Weights of a small audio frame classifier: layers 8.
Rows from block 5, named by matrix and row number. Each number is 128 + 32 x the weight over its row's rms, rounded and kept within 0 to 255. All counts start at 0. Numbers have three digits each. After the name is the row's rms in percent of the matrix's.
# qkv: attention query, key and value (stacked) (model.blocks.5.attn.qkv.weight, 384x160), inputs 0-159
qkv.114 094:072134150142126113163113111094131140140142135103135119165124161131186099137103126114102103177163142101162117123181126124138121093092137151152066093072116135091107155121106137116143163141099129082137073119141092139145116146148105107069103192120145095083174106125118104141113090186126128153110111107187139098179148184040124126137168117126158044114057165212169107141108157099157159126082100134124117122080115156130104153135158170091202099195086082144098120207124165122124101124060112
qkv.115 117:142108106163150144120052117132140152100136142104158185100102112135193167133154106115126095079140100096139107122161148168142197128076128152143145131161142097158219139178080160171145130085033156132164139103158204157113125101100105085130113116185124150137099149107122114158088151130114110073122129135143134126161133152120090118154046087064128165122097137125114127164110129115114141114140162100133081145122127103041138049083166110094126179165176177152130129158130152179103109181130110
qkv.116 112:093123132141129202164125135107102137173121144168101080175116125106183168114111140116121136088090137183113062158137130136074154192100078132101127172172136150115135144127124184163123156139024134114152118156166178091062097117135154110112174090171092124124087128084119120182095185134115075142097123092181130086191109155116102130153086159102156130095140115157177095155116131151088115150129112148150085136105146144064095102119095126118153133136163176152192081183138107108131078137081086
qkv.117 114:109154098125123128147148085185180157152118140165115072114102146086130112115170117145118135111146129151168190115148167059080097150089070094147177165116148166083077154154168078077167139159163137142147161185122150105148184163191069141061103089088147145121160094122118141115157108107139119129087110138097091147109139123180099133103102053101132134093183121119100120099127152182156120162063111203153161078154154154177110180096128091128149142153101112143149136142145105050108129159133135
qkv.118 105:111068109146162115101077179125108132155170149091126166121113160127133127153166090145123116099171161171119031106133121084084148153174088156169111125095117090131137145092117107112156069095084106078126084114102108115100133168087080122103137173181083126125101116150137141105107150118104153077123092125108139141170062085151000144174086155123116101041137155112107128111120102092132144106150147157136131086158163120112136169166138098186123091155118102116109135115171137141076200122143119
qkv.119 097:149190102133111103154141173115181117164075100129111105119113085091173159147139130128118173171151193125134149106144165141165139154135128093119104149131111163108107131113119129145159124154134114121129173132118144125135119122076113142099198090118113062134178073173151139075180145132083102144154072149093143119134151125071113147135136140123065134112139156132176189095093154206120104178169062085166162061108179160181117185106141148147178105107119129155105060084092123096127132186182073
qkv.120 112:162109112074114111163143157087083141197090151148113117129129141099071151091152119156133152104136114115122104117178168084071122134113105161159158123101086114168157191108151160078112107096142101085168117046113088090140151124112107133169131135158105169070117185118126141080153192131176132142131133119141117060124109108132088063120112172081094136085187098117090184156173118144160070153159146146156135134119119118169110088074124107151120162094189115099143132073090167212102102138096130
qkv.121 098:125125133099165078065129082110092114171149105108121114043144133172154129093113126132150122108156121121109175130125200112098113130127112150124199057106121144187145121155152064165124141160132098175164116070167187124166129169076136131125079141111175097180180176111146192086081122099101106104111056102132148170115130113107144118088081096155159145151128095151102131132145167147084145142144141117124087125137117159123071106140159183084107168156173076173034129126107099129127102142110130
qkv.122 109:144134193154117111100146114155149085140169139109066136095125134110094072154157086122092165126191141168120147155100153052143138140146113101105130131148126164098096108091151119130106118135165167102176186115135091181133120124091084108081168120121091152045078168090191158136133086134148176099174105156095150089143126149148120122150104077110107205081199121168138102145141129086119108095160100221152125137114180145118076172104086100178146106111144122136171085086137103145082139126147139
qkv.123 117:130089069115126076144170129191145136192121128119113126113156158089150208087150035127159198118096168166088139129103199148127109095149166110157176108081123121065122102137109124077099106202136109139097171103127126094133143150145108163110115098125107152127190127135171125076143109120133108140122104118154081110092032127106102153123092142191084117160137156096110160130142143104150130156142077112117077112126144135079105160145101195179147120148117078147100112138079101093107139182146103
qkv.124 102:071113142106126166121121112160108186093120086123131115122118100157161154123112212087181098132156074109145100161070093171135138137087118151178113137157124144160165159134154142151182188127081106156100094112167138182125086104116115061155139211150082148183119112106105142134112108115090140059117114072163136135200121201094076134118122116112144151104134108124132097159184143098105156121172185059101102098097120112117121086109186115079174142089141095096103140163125134115148082124148091
qkv.125 103:080121109186175121166054088183133085125125127127147153110114190127166164135115055121167102072116133120145101179126167074106121095146101172130099083125108105162123116144165135144118165137100134099128039115140094123069118171097148152095136168139102126124173146083113138147059089116063125122095085097130146132157089162094112151092056111178107130155103172197093088120132154066117125155139108120084113136088097128084126108102136168053110081141133112138131140200106113129148096131099163
qkv.126 109:151096116104118121083145096086147140111153109104144099124131117185108114155129148104083113125151086148114117067092101121149145164070131071155134147152137106130095104138125123164123132085149154070208181117164124135227142123155111141110117135108111081078126174135147130103197128117119181197084138160068155139116125111137149068189141158088162149119149087095158161118128097207182192145153102160142201139168147123114123163161161185131099146109140120184136119100107176162102097089136076
qkv.127 109:107086187179165172100134116133081171142131162176174189112155171123189169051141118146156122165136082130105121140162135136146147145112074141171127122144182118141122163147103154124121176131069097167114116087133148113088099138131115142137076116163080149122181151052197142141110156138146147132007158095131106124101144169105103125112121109088197115066144096117082121166148121071074133077103160152129100070146111086103101119112119103104142157145116144137116096157116145155098167140092132
qkv.128 121:171152125146144131086165165101091170142154150136165148136113138149127154117121128108111169138151088132163135156104159127136122136141089126122131153133142063169163128203103172171150138127113122102144111086103085128155143106106093084108158066150109137089109162136061145162132217139175054118102129143141174163168102169164142139141113111040145191063117118114157124209122094101060117093162142087151134112189089113128123108128201103069100123081159150142143104181108146185116098157102103
qkv.129 108:093154149121116128123114132105109111116185146097105137098124079115077105153123085127115104135097157126130157175109162147116174144085176079077144096138118117135155061109141164129143121096173176119090181167131185099148128091127105104105115052080107137160157157133180133157121150160193130138101152183137159153055096107160221084125182126088080166134178108162154136125195082205149120151135156171161156152125144158107139146050107129119109157184161182138135134114125139096142120168159124
qkv.130 116:123151137081151117115166101121095133183090133184143119146066128103127190033090138184076129149148121150112130139137157084094109191116093124082141082076127122176116151148145143164154151117089131101124103112103193105172113142127094113170149004107119141127154158121111117100164167182174129143144197155159160145091118120167123125108131169072150190095134123131136160117125138174112094116104134126147140111150155129104165098083192149111119130144130159144119089124153173181103086183101072
qkv.131 108:139088102117127127134147131159124120109119117086155163162149121080192117142158147161147075144116147119172151174134122131111145099189106113135106098129173139051094115087126164065155163106168139133181111143154035128106113114134070132105187165129132166116114147093141117145099125174101158119177121129116137066113152133152142114177122136124039115070090140109150080110144127131166157111086107178134121153226150087153099171140095079153213134069152126133167172134082137166145107091125167
qkv.132 119:163115154135154100124112174151139043173141160132119155147133130110134132126144069124090172177064186135115127091113141177165154158132163149140134184113080119174107129174126134091095150083070128117184174128129132085158103124143143139167163111087100144105147131117163092095126148136142143126090125107195132116095137140163142090131112192101137106091181166135124194114081124160162095132135110157181111139150169151190125123135090071130080082149147143123214130162091173213066112164168124
qkv.133 129:166074174088113087054119114123121128126123217093117201096135098100091077151146098108113118187140163143131161109112127139111103173164153094082105141100166127171131105119123151122159126105125155131145178140120073140112122095141088129122123118103111123140098118137155083163123112111200173164168196158122146142040141089143171094116133132098121155109144088134124127153133061182135170118107090185104219125163138110088127148135110087167111151120203189174106155129065144143086125139139151
qkv.134 101:097134149081158120089179089133081129161096062128177102087071117102146081072086127120124155094218139139171127131131195142076101130100136161140189113127113166141137202105135134093092061139136144135124129138087125107152171079146077138163133076102089082116130163123118152110095167140180108185073104106098136104092091183085100096109131120079160128142158132128194137156198118172163178142128093103051109138132102126099091118119126144122109132123156114121109129123131181170086099125110133
qkv.135 101:107105122079079129115069154153155074132147142120107137100187114129157178131170065127139192139128122124082054177124167151096104101165142092207197107123109086078109147137135060105102122102140130116073115150099073101118102094077127134109166099128134115091173151094115119114069108105101091043097098111123113083186114124137149117154124129134070144143143156118109099151117118130148139074153141122123092114194159105169167120105139047117098134094114089157088110145139143211105158112107118
qkv.136 108:122128161111096057133139146130115099115080173103108128094087080112107152076116092134129106190072116139063158199161093122161140179191110078143067144133159125152102151162161163159117195132108165099163117153115118108097152091189133104109157192113133150122072094107101067192091135150092115080101159171078184107102147151144155155124111151110117106148125123198120131166093142128089031129143121135161158123120179091147133110120096105098108154120144122170203136126156112138124139131116102
qkv.137 110:083099106158142167114153145172106137184090182128096153148134177101178164158146124169089165105123139147053071130113128124133178124150181130155113135102165119094121090092143153111054112085123147094187124163108074097069130089091107124148149154136100149068151130112101128125096149141149108144100107138156080077095186154150121098192123196148134141050099116100102142106127127127183176101084145150154095100181158120154075126148074132149174122140158104119187186060127135113133085143134136
qkv.138 116:115170138159091165108094115124178125121194152134098165111083184093104129159103115120075105089101080118110074095094123140147123117132153150152108151066071096110114083170217076155111162098118153153060151105121098071120115142115174155133120210119106139144154090212168061114145067072144112134132142056135112179159166133122089127093100165110177089167131129163120166101096175130140102138093136156116160119089131185147081128147122116155078100136125113131158164124139132124138159115160126
qkv.139 098:166133148158076161131143124135113166096210110131062171159168122119093093190147159120148116106158128117119108119136154121144105112060109095132042155138155107085154103175141119128184088162119101120107167100196052126108127148123171126114132198121164138124090149102068072093128077178117197188090078124109122067104152124115138109125136115108157077130125097137135122214107172168149136148106164129101179107170133145180128132109111118141121137126083109181134129152143146142156171088104171
qkv.140 134:115085118139147209176106114125141162151103144117106100161104206124163142139118099152174119088106116092120123131106125100104093099101114151133118116121134119081115127085195101169078117147135098159114084110097094132100142133086128137110080120132137179172090117145152149108085076116102159096116100142132090094134143146094037160065096097157091109187117127086052091086139125075166145122130164126089088154107126082083033118109126133091122116131098107100112127112114121048139040083152161
qkv.141 111:205109127181124110064125066151140145129141132093103134159126159142138146148107102121134151137183133114118145111102133113115125145095096161108090117130140130121108098075140133105112133098153116156214126090120059086098128113117112107094180149124103174051103182145132083117181153113096120125113202120127147134145110141155110119133085166045199107081111126167098143119135093120145121082103122182125123077175141099112080177083115058120110119001113179136128132153148123123102156123129073
qkv.142 101:156136075126113162090160159076073091049083119120076082105153097127077134144158194137112115119165102162146138063080144148127057116084155179152157111145142139102113083130158095083115065142175089118064145090167102177131130170167162150164098116105135077131107113149160143088159098128102098122109137099135105164132132111127117117038096129188117064159093108128118171120164139081122148172179121133142119126119087165162096128155190148154124133121053086122118107127105101129134171099139142
qkv.143 106:143124086136116150104178124115075142097097119147113105176059111131181210116156134169102088149172101139137116099154079157101110164077104123166087152154170116122116174158163173131165128149162119137125102103126139164134126121191116126120118121147069116104123153149053125131121214138133083134072066138093159159155126159130132121171138159062184131117117116093138142119156141088055117077091208104103091077144105148107132154137129139066146081083144130120101117179193133185154108128101111
qkv.144 110:104173150141114178151101079156104123123141144087129176204168100149126066097129192142151065117146120124151131155140103122156126077116110110126114113134131211132128160134060138101178139142172163094161174181132096172151147116129118097124131230139141095154107102175134148162130067159108135103166156067146197119154158146119173168141136105202051097145151137170117113079107173102133124112154136138151127128070125133134092134144141189075142133106103114126118118087165082060129116104112128
qkv.145 117:159171169121142081102183092100161144138145084097085127088198068185128123134097113089103166122114152157130173114142120135094121123148155095133108155189181119141142151157132137157143120192158120154121160142085135184143115136133092083095162121087137091119085126116065137078103150156147208152110114149131134139095098106151146132196148093073126120114172095114161094227124086160101098126153138170158143121162112138100127138097125125164116136109134195185119068065128100143095197187151110
qkv.146 115:062091100136145158122102071163110155163113135111127055098114209094106078150101110104161133112060172113091126135173163092110153125109101115061240125120172100135118123071119163147135154100202176102186068125158122129094100148110072108130112113141148102096119152082152173105088169184168136178118075154148085121098120139154102122099113098111124177142147101124111125115143099127126184128121131121085138125142129131050094078118144132096149120154183112127106173157164117122111084133127116
qkv.147 099:140112104170175157163128181136169116098120158158109093139112066109142150091167154159119141148096153180140161106138074205101145139156197073169170120210169161140174124147087170118162162171121144130121136083116152195097141132195135146109124123106147144176124156132132134140143140157099121145132128144116102113180151101108187153156066101139186067157066126113189129151110152110080093115123141135124163140109184157184127164152137145092115187160130210129088153122142127135162171101161100
qkv.148 097:150134109158113148159150091150111151099142078100046139122150158111135062193074146068107112152216130107152120126070104105149122114074159169138091122115139130082150139145122053115138093118193088090112113154162038109112134135125072133147150137127124108154090144136164141101139129160139127176148113089102075179165128173139125148107152126166157095171156105122148102102145152114172189118117139135150132109152141095124083150153187103155143166092049108138152117102189151167128184060150156
qkv.149 121:122176146196115166164133155125148134131106104179078147158102141148101100135094193087103080156180123141136065128138083125154129116118112177085067137103107146120131139179098065185105112153095115132086126126110136108100152165129193118179132146145119125172174080143154073107168132140130101102165132124120130167206214147154143172168171132166156078164143198141088121131052126151155127103149170111108115086107111196144121140138115210095091100122122107100110150143134138101176147106107109
qkv.150 101:097119113076093164124169117135103155121094104141105131160161140128097105120138141108112125134151148093160118098142120078107159062054110105096102176143180198086108148140099160138137143149123105086132133062145119181191173121135130106125147163132107139155062095081110165111161082158102137158096095156151174128128174112111138115096149160098126131094171116141129144139152114121098140061148122116115131133118105072112105126111202101108158157132011105116165071054192107104064113080068112
qkv.151 091:146120187177128133067086084118101125132166139084138107121057163107098111119080132097142115080174088099122126124110101137131169151136138122128144184096134092133160136163130139142130110132170169107160080085130150134169135109099152071187093175174137097047131214091138083161169166088159063173117088091146145106185107134140096120163141156096166159124164121124100131174143124161157203109129132136156116093149140122151123157131156102146173156113186111108167122140160175128152027130113166
qkv.152 108:143101069118170122135149132109099146137087126148143110093111127138157187122162065181137145136109123181121145092093125127092125165119122119161199132190137122172097128143151145110114108134115134151105184122154193112112156104125104145101121041101153133080182108093151160112109225132157131138133125172140106127099123155099198192131106121038159154127157126084131149175128131185158097102072082096117137067158099066117092134116166072123134111161103152155140067122163167170110095157128166
qkv.153 116:146128133120127121129165138105037137139085118177153129124131082135210186082109114139114130141144099176143135128153145050116128130060132119113131134165137195195127141166109174149123139164131120108137162134140168096140181136116094065164080082137105094143151072092075152131118143114151063139083134124162171097157115153043140137166120094142187105104141146155156156101126123159153141117136144066099101125147101128063152104149195118078122142095126102145105061151098207126125154148097098
qkv.154 115:115136055179154180139132145178098171120165104123153133169148153134089102165169146164139072174174145128161106104091159139106109119065147141095084140089144111118078099120152134063153100136175123121119129069152070145103128107129131179145094216137131117142126135081057128127155127128160118154103141166097088084103169163112107118044169151084168094143147117132086117094142114162153142128082119157079097147165110039143104189169107094145154164132132137099141213128150144133104103116138139
qkv.155 106:114203176152145116124124138115118141119091106172142112131102100162129112085133132104141132112131114138147152128097146085144123109091116105122128110132132124218131114170120189121152072101149194105226253125157185113143154128185122161059130143130141086131112079148126146148131137141134128124115147157149155110156114141069247108129194116134179117103141105137157151150110172148084128100131147079063143138075113114132153115112111150110102149105163105178135090123098115127146144064092084
qkv.156 117:114139138181130155189137081088127183136157097169088151135026197088106135138144189169128106113225094095119083084119088149081111139075135131082115134136145077135133146161169102146116103174116150102152064156130113131076162144153130147168195161173102168126114139146121116102188106085121128132148159120144131140134170111159086136115124122121154102181129176157108089143093133122126131138080221089089160118110098144115148124112131139125102095131140123125162164153211104111135134065134153
qkv.157 103:102132159156128188134144092090094164085093083117107072141130107089172025093146167154115096082162112148158172116159090144115110115067062110054132153173152158139174198135137126161133177176183146147127129158101142168143125132123069098103113109129120091160141126122099121108165118138130140152089141129156161154169163105165176155205151107124185119178140144093151099158141095165088190142115148111129121151070069127135094161097153197104129163117123139109129152140130100119098130171086162
qkv.158 115:115101127141142087113149113086128156098163064125122142152080100094142115112102129115098082118215090143155100074122159106152137105075118112160114153118146144166128104144129137182148138146119174073098117095166087170124162192050106126131066102163077097132115194132114130114118128149162102195115093142120124191181117161115077151131126148110223151123076127133124140130116113137082132114122116113117101082104090152071143114125185121119106093114115122158078037182143191106116128159064129
qkv.159 112:130054111094197105119095118108129093175118156146237082109117201101083134128084114150132105141063161135121120121131150099101117159102140172150180137083083111155187165112171084117104093146100128091134115197123085066143077047125111127211155089128176139131148120087132133085112123138155152109098145144142110160094115119139067103133102163109120153111101154069129124139169123130169182170129111129104123103158083172127105114117120109177103140154142128087118146101130158179153079125171136
qkv.160 112:124085165134126129101111145101150163139174157115154151120156112114097061111133136153120111125114092126113087170120129146166197165182079082125112115160156097139201156085123168095119147089140164129204169119115135120122163063153133119110170170122176128102106127082103150148102124159160165074172171167112173142127154136151121075208122130086064148166134071140185109167162092183114204141152122094099166156147111130123173155107072133136187146125149158160158105115140080169119104161180129
qkv.161 105:134151160103129086049195141115176158141145127110040131109173094139157139174167118136135172073114107133115137122148124135123053156146140106137124120150136161091047142139172079120119048172123102143105172101126141126141140140127113132125099093114132100152075067196132118075193128117115141140172123129089087147110122128146179151073074111093161148158121122134088129149152100131133099123097138195149192151123122160194141153085132137227107117124083090130127086100119138155115161115091169
qkv.162 117:134110118096080136171133146138119108109165077144153156153192153147116076176157176119170111125099133103205179157166123168148150125128154153164152091142129207108129133065069126126155125133190053179116174098122132149104092127169099105112145146100173068117113116139092129168106123155107160066112119165135104098123107131152125117157160130092116127165047135107137126152088145074084148145105161123075158179158083097188140113154132148116119154116098183077069171142126105150104160095111194
qkv.163 103:156171130176117165204150096134111139185071127138170099131104117135190120076145168121126100127157113182108129125172119130100145100068117126107105147122192144137138143170128184140157151165153133105120095135073100175114169140126154115101112152114106166124192077088138192162107165095093070134110113089104109116223127180102141118155093115156173122102093153105118134078121137127083115099161166072059085066122075092087101082154138136123157162074127125077114132157174114133142135101103103
qkv.164 107:123176156181093123133130109092106148127114065137083166126131131138138133101083218095146150148147123090163102097117101115148135067113139136133108136126118135118137117123089150155150113141112097154167177097178143162165167175119161155163112188089168130186100138135151112103148109110158105151162088114132156165179181161097107140113162178182183086148178153117122128110172148172151173148106182124175128096081128159121184169165158190168087121138024115107136064103126107084112160070139122
qkv.165 106:116119151155136164055163088106143124102133146108067116139139134080079063163126158081124147156187104101188102137169091080125123128078134124089109163129147141106179062115165087110103130060205160110168115102117101163138115100074124123137172156116135131128082137105160119123128081144095164163147162179152143104060178107173133107147107157139100124095089137134082139111137159147116187124130151164095116147126136150146104181081135109197175162140094189148155180084145102122155154105184183
qkv.166 109:101148141184115142215172116107114089145078181181166113173121072093165149089148162133095096155181169141127140083135124077109158166082116087133117103159135184159116127124110157123168178095148149120170151130181170155101117146149151154143091156130125130139145131151168150118134152187110094167119105115198171121115160172110209105095113157170160084137086090170158151095113170156135072101145127136105151140060149192085135140152123167068156119137132150163164156195124097102156100147128130
qkv.167 104:107140103104149139149083137116104083166097116143137106165139145102166195066106067131131174082091153115117092136132138113125157131198127141146159102140044111117082182110117141123134171124116103134145112126161161110100079174063143145177125058169098122148204128123070128118073155167128101117088101130163113096157126104080141141136101126147108151135156182138131179095134128089149157129190134116122077093109156138094083098121136135070094122150141081147074063157150158057139066183168122
qkv.168 117:095158155172133135178134094128103131090130107090081104152175095150132095236152147076162118115144163121153149168132135142143144179108082166083150093183127195138129131097092127119088128122138159141140119177129114156131149172102145151090111125102176115117118052107145141136127034136092158135146142172102161136122127104118130182113146051160129152144130121149128100107193141122149152136153074123148155164089099093077125139050116116140138156180121098176086138161084066048145107109175125
qkv.169 112:140136154127117137127132060101149111131118138128153147129044134117127132142123105120152161110144121159113068124127083083117088138142145138105149172175155081166207132174153113210146093160082173145139089125091157141066131177094108096124115074105079145078123130143129090131109200095146054130118129153155158172137113154136066093121095138074125170112146106147156111216131112111137067102106083159092171142106130096118110138111186101122123115113191153159153133164187167172095124184088111
qkv.170 112:101165104132056155176183129155139108136096197128102127134125093123145140149150112159118146208139120168081178110137096125159100164178177107090116165128108131104112085108106087097162168170127161177030148153158141106130147099114166120124127153156144155148110064128159088109137083163120156142131159145099098117170175108096142205138116095132163109165098146105109178149087155136147068130081146160109174090105159149162115139176122148178088083150113108161138170048098137135185152082128107
qkv.171 117:119109153133096091118087117184129094143149198121135132132089137102171080131147092175109098151145109125073094149191144152125167121141079170134171125111116164140122155093100202118112180107131122144174148203103141143075092064132082102116120193141079124139112215103142164165068160150136095069084152134121171119064106143105180126173109162129122162122139095161112112179129082172117118149130120143125115110141098109110154093103142098114147139069203177140147073161072108128161101135144129
qkv.172 106:149085104107172077163132109172109152128142118109130132119142148109156144101112126109136137063095123163116141142096168106074112123154129168156151131156187082084160132067197157088122133159099135159170094146155065119180111152121101106091129115142130145073139166105135136142046181125113144084095123131127128162138095103158149100106111090066101171138146156161084045166159052052126091112105121190131143153196125074093101166106090083137168124112157125170123133129138125176099128183161160
qkv.173 121:112147157143112150084198111130143098128089130146085071117082099119113147141121110124035153183158127167122161120122135051097078106101129120124128197159129164133098108194119117094092109104143172044128117118115101146182160152092112096146155147160120147085129125120147081115186157125163076170091118165139126148186193192109142168100123127116162164091164135137103188134104089175110107064149103146163138102123136122111119154094173104111144147101128105205103088150116156086080113150125083
qkv.174 111:136128178116092133149161065109162127148132060129110095128173132151174113146153125142118113135048135153174130152147113117160146132151111126123159070187147213148131172145054121111121120181132109148097148089129137158138084159155161096135159092127140137123152089102141167122089140222106124122121117111097086164151142145070177107155134087122089149161147128147162079086129174105116082150129074128127135152120119141101114104125184125072157153134156130125037059127199112117220174135117137
qkv.175 119:159142131122150147070175158136128145099158106079103212102144105127062089175116180131127163156125173153159166154103132133153111140155122154110111136144118095081127085077122117138135075151140075092097124109122133136113152119169136119167103129089133091122105127181171101071151063096096172134213133175088127169103161123161140133141154089109098140134173126135137156158125149171152150136079143148116221176167151120175158203125130126197104148124079116140157191036113131151124136115148153
qkv.176 110:097120131113134148125080143148151159131101064172173092138121138167182195138140095132092125088110101094138113103136136146093135116139028168158196100158119116149124198117138113150100165187088117152075083143116161154134095170154130142106104121174112096105127122128115111159100167114158130097165145063102121112168092092121059133187076106127151131094104137088108134168187108113072104105111140096080066143128076117088100133118162108108123102126149115107053159199138115135168111165055128
qkv.177 118:176113152120092137127106090106190142056185142122064190116149103132084104132152128127153142141105109054104158152100058154157035124142148116141093137108121093127106106123114095142132099173157099157050119096135149125151171139195111143101094107093146123147133084165120114075120106114101181082160136157108121198119131057190108152104123101103140120155148111159088104088107133110056110168120148139116172125078128137213153180132125152174125121086097149143159141109113112141126156114191134
qkv.178 119:116092132172127143147119113171109104181112134150140130120042110162160176148145113125048119122087150163088080104109121114096142151186096119098090193110152082088139082175171133130143113158055166094131058173105105116138085110075132103165116149114091152110164124103137075167126160088180116062091139126142098144088121136094110139098084116127128143070137196164110101166127136145171122096127113152154072093144168127123068101130146128126099052129155132159180160123126145130091090157100065
qkv.179 115:123092065096147179123205121151121136173097133179087137108132179109162146168143075139116103199176133166119146094094130107086131160049087187126131148087162155131107136120162203111103112121133160079161092112186106100121137133042128123106154110159119134086203109091107167135133125110103098118111105117087116066072138128077104172112152158104174137072154129110089163152129127156178182089076123130136110102160144116109079144122115052152135158117111107154135164097139131092102129124125164
qkv.180 107:082082158127098136163158113116109081191126156126104115115084127111117109136120073062122166124098203112073106149161142086134154142144142114125118135121040148176152147100170110146054144161126188082167083161192155104169105133091110108157134085109101151132146149106167165129098139123164094130132063111160145125115122169116135144113136185166105160108160188147076219115167161155183163138186066140132128138122154155112100105128139117074111130158137095162139114132098161153115105178190128
qkv.181 109:114158130127110168122122133145091216110145102136135097167124166097075071122150176140137077075190087126092099140126134118126133141052133176130071144112168156148205157149145176137133072114157143116109133083149129148103168121105163182160093144111181038142128190099108150084149098131140093181147118086170127118147179111143106173156119154157132096144122149131149164124086104139137220156134123063138130159112095108103103084133096194151099142150125127137157118136204173134124100111109139
qkv.182 101:135127149145109106123122112142127106145137162141181089171098054122121144159171103148113141120121102169106099119125098119083112135100096088124142019162145188143176163111102188143132136091143140163088147181081149122106132128108086140044104142092123132164175139117154134178098131120091108142119176126102136081139053142086174091116108090160170105153100059145123110141135123078136098124137111131094064101139085134047091142140141162078133181137128123116146161138113119088213112206108103
qkv.183 111:131120098137123109196116143120105166170120136156136102126123158112140103117139129126146165118137135129150192102116112112176147068088152092111085092101032175176061100083120091165082140122198110116155152128101126116147105168142145151154124133105108088149138142207141104082179095140123123133155126155158116117056100185126128105098186168156132110123113092112181160066135148142179171123071098145153149136087144193118133165136099155126068139192090075117072122128105132089128126058166090
qkv.184 106:120135088176115128159149139122094151103085085130164138218129156167135141107186119197179092124195119103150112144122103109118090143103216176120100159110137124140111055094103094156159154189139103155105077093132156112106130156172145136107076159135165140171162127184149123144135142069135133168094114084144113150141123179068082100135134138112147106128105145119134079113080123066157092105159144138093099056093067128155112135118168085100081142146088115126118156193144098117142186127084134
qkv.185 107:149109169120181131144102142177117086118104125199154085083000093111133144090092126183049150129095106195121125151129112148121153162179118103118159114120097163154106125160162125161104114145099198151114110159077214130133157146138184081123113109094098122116152077131148110158142114116213090112137135177140158140110143142143113104138128111140160149094169146133153132109076116140085122140157126110123155121102174168094115141128151171086131159193158126167139091122108123107144092170165110
qkv.186 109:091077140114144166141165087118137146162123113123142105110164186095128077139099072113105103128116161118126167156151195094064126141068049101159162133105193162093121157087139125139134129078126136134175098135120141124131110167095070136092110110120134108136127116051138149159154136148095132159124120127142180086117115130084138114133157066132093196105144081138115129132237116134139200115092060137153139135152077138103081097129151096146124164113091099195092121168142125093080105061136098
qkv.187 101:138114142132076144079088165125134183101152130091102167109116141105048156119110141159090098133118110087119140086114120096113108113107156118117133188132135155114123103111187123129082110131173204067175124090162130131170131102061093085199106121125098137101132212089133101131128139117096142184164140111107197148074149162212068122165117130095102166133121094137096167125143133164144213139120134106113185130177140146175174106129107140120108093107143180143115093084137138123063147161127098
qkv.188 112:115146055192102162146101106090102148070088062148148112155066163139135123072126150092161062122213075155153121124129119147122158147079123142100164123114221152159133150091099135142181137147098099120133116069083128136165152132126082131123101127167111101115100104142123146161146213154150104130100145075095146108173132151054122163098143154166150189124109105150187158134123151132105151121074124114105083131139072121114145110118150137069144135073100164118093149149135111137117112133067184
qkv.189 094:137063064096099085099104140103103130127163120113136146108125153139122174129163122136170140131065137134151168160182159171074108129148141136149173132084202129118113147107145148134111070153129151190076152101127108107138142178148111059088058106099116163147151150132077112180114150174105180151129144137074123094092055130137148096080118120062153174139106043088120104128145109120111119140137141144120175098201079135121137138127100100127122169101206115168097138141141129174089112177156086
qkv.190 113:124181158093097121180111141126120167093135127136075124114122085166114067107112175111052147147136116118101176122133096111114079112103129103099087147142105175134110142163162142173063143135105127122113111143124164133161143143098224127152155152103152131181151067208129132102148113136135120189128135162179235141128131124100156171165131107148106127092163184192109129089119122136088151089185102084173112068085152178105134141121086177143092121152114134160150090100111094130105131150152066
qkv.191 097:141157120126099136124072180138050102067120130104154140144161108095101082085134198138185109105135129120141109149127109138155143139110170156124144118168126113118140122121087156110123112092173104117151151108184109167121134115207162181108147155071197111168111118123123102105146132129108172136137150171107112102125117108083162108147103101196086088219090109109131149104130151093129120172076072124086113118172187101231107126128089156158080147116105146114122205112175093102169158091127148
qkv.192 106:183119104161101145134114173123131171101103111119157148117139134143178131122157153128169111150226070096190107138121123085111086088147139180117104128113214100105112143107138113136170170130083085139122071090182096123093137181172130158105157150124134140078146147101095139115115155115101113143093134141118121103182111124075094139093107182110175123125101102178110062157097173068102142061124145144137105098166099116095034150180159150096128133109066105076126159133160126102137099096071129
qkv.193 110:149128094172144149135085163127148147131116113129168169108145171098104151108125169152085109134138057136077078066151109179108086166098167135092146142113097083109130111112133101148120121090116101121094100122156145133131097139163142158195120122158132088172116116207101106058150133143080135167116101103108094182185122139183094131136143158182124108157092124120123136109101141101120144203156172071138157121125070157232149161192101136168072079147077132118094109122135142097147096077151173
qkv.194 101:164101151075156099072080173097109117127105102112123117110152114149105154107126060092120183090114094072141140157171199155157176096169171193143188085139114119091171146116132147125143108072128117148140116063105134114149064137137094152176128111170176089150152198084120146142139138188170116168116199114146156123120114181121142151132105127108137155111132134136075142089138148118115153202207181101142042112168115113110195126120169129162118112118109096081120138134136132139114155114133157
qkv.195 114:071158122076151115086141134114107122081120153134147137130171108148132136084125059117131123137012177147143158144128150129209149140123128091143141091137082177162098134148066221165139143139127095157162192177108201093122135086182098079114163086133088108119086133150127157124067155144150122141127104159170132131056130123097180158150153113126120148115156177129174144099161122108107096158159064087121163092092118173125155107113125113097125115139177127122104109162094143096115100144178098
qkv.196 110:152147131090156107128166111150087179130070041176135077142124166138150131058140123159169193133083126113179141148118119144128160121117117102100198113151152145199124154129095154155126119110122126110109145162078237117155145129159154079175124060150140091121067119102170144165161216109148052149142169132115167134127143150137119133119094123096146127137172108099129196126121132166094144120144129092143128132122075107104146086098157121119087152138138141154114123105233125101107135160121108
qkv.197 102:110065143114130142098152106138132147114056126175103123081107110113140135078115118147087140114153092119107148105089132120065163171133141144152114147148140173140046133167142138130098137157113155114150125056027112079133157172106134064120141069063112206149136118097153119147118158133176084132127140120118153110159122188132147143077085143108147178128133093166106121148056147105112155119127137157134141088112186123106074160061125097145196093131123149164155185214159144097133117124104120
qkv.198 107:169138132139069174131175135122165145091137126156093193134148130135209200148130140069118130156162150147105095133101106106147153116152137124201062162143164139097129119183074150103104131155127119169117125152158134122116156156130135085129123138134088125066155098138105111127111134099109095110089122142088162149190157145090105160132143166096146100057114127149074052167118151079101085116170113147103175136101214124108084136107116059129141126114088031207127119133166125118123138117098113
qkv.199 102:120118176103147122077143118150130116125189111169057174132087172140165184158052125090104164131127107150057094154070132139174129161135148146171159147088094098091129128120125118132108153136094156164097101102103136127157099122152162078111171097168029112132107149157152127107118092141171130157180098158131147149106124068137144098112135158125139085101168088140128134140146186085097142120104146127200132110088183149105101123089082071154144091108142095192153140083126062140116137152197093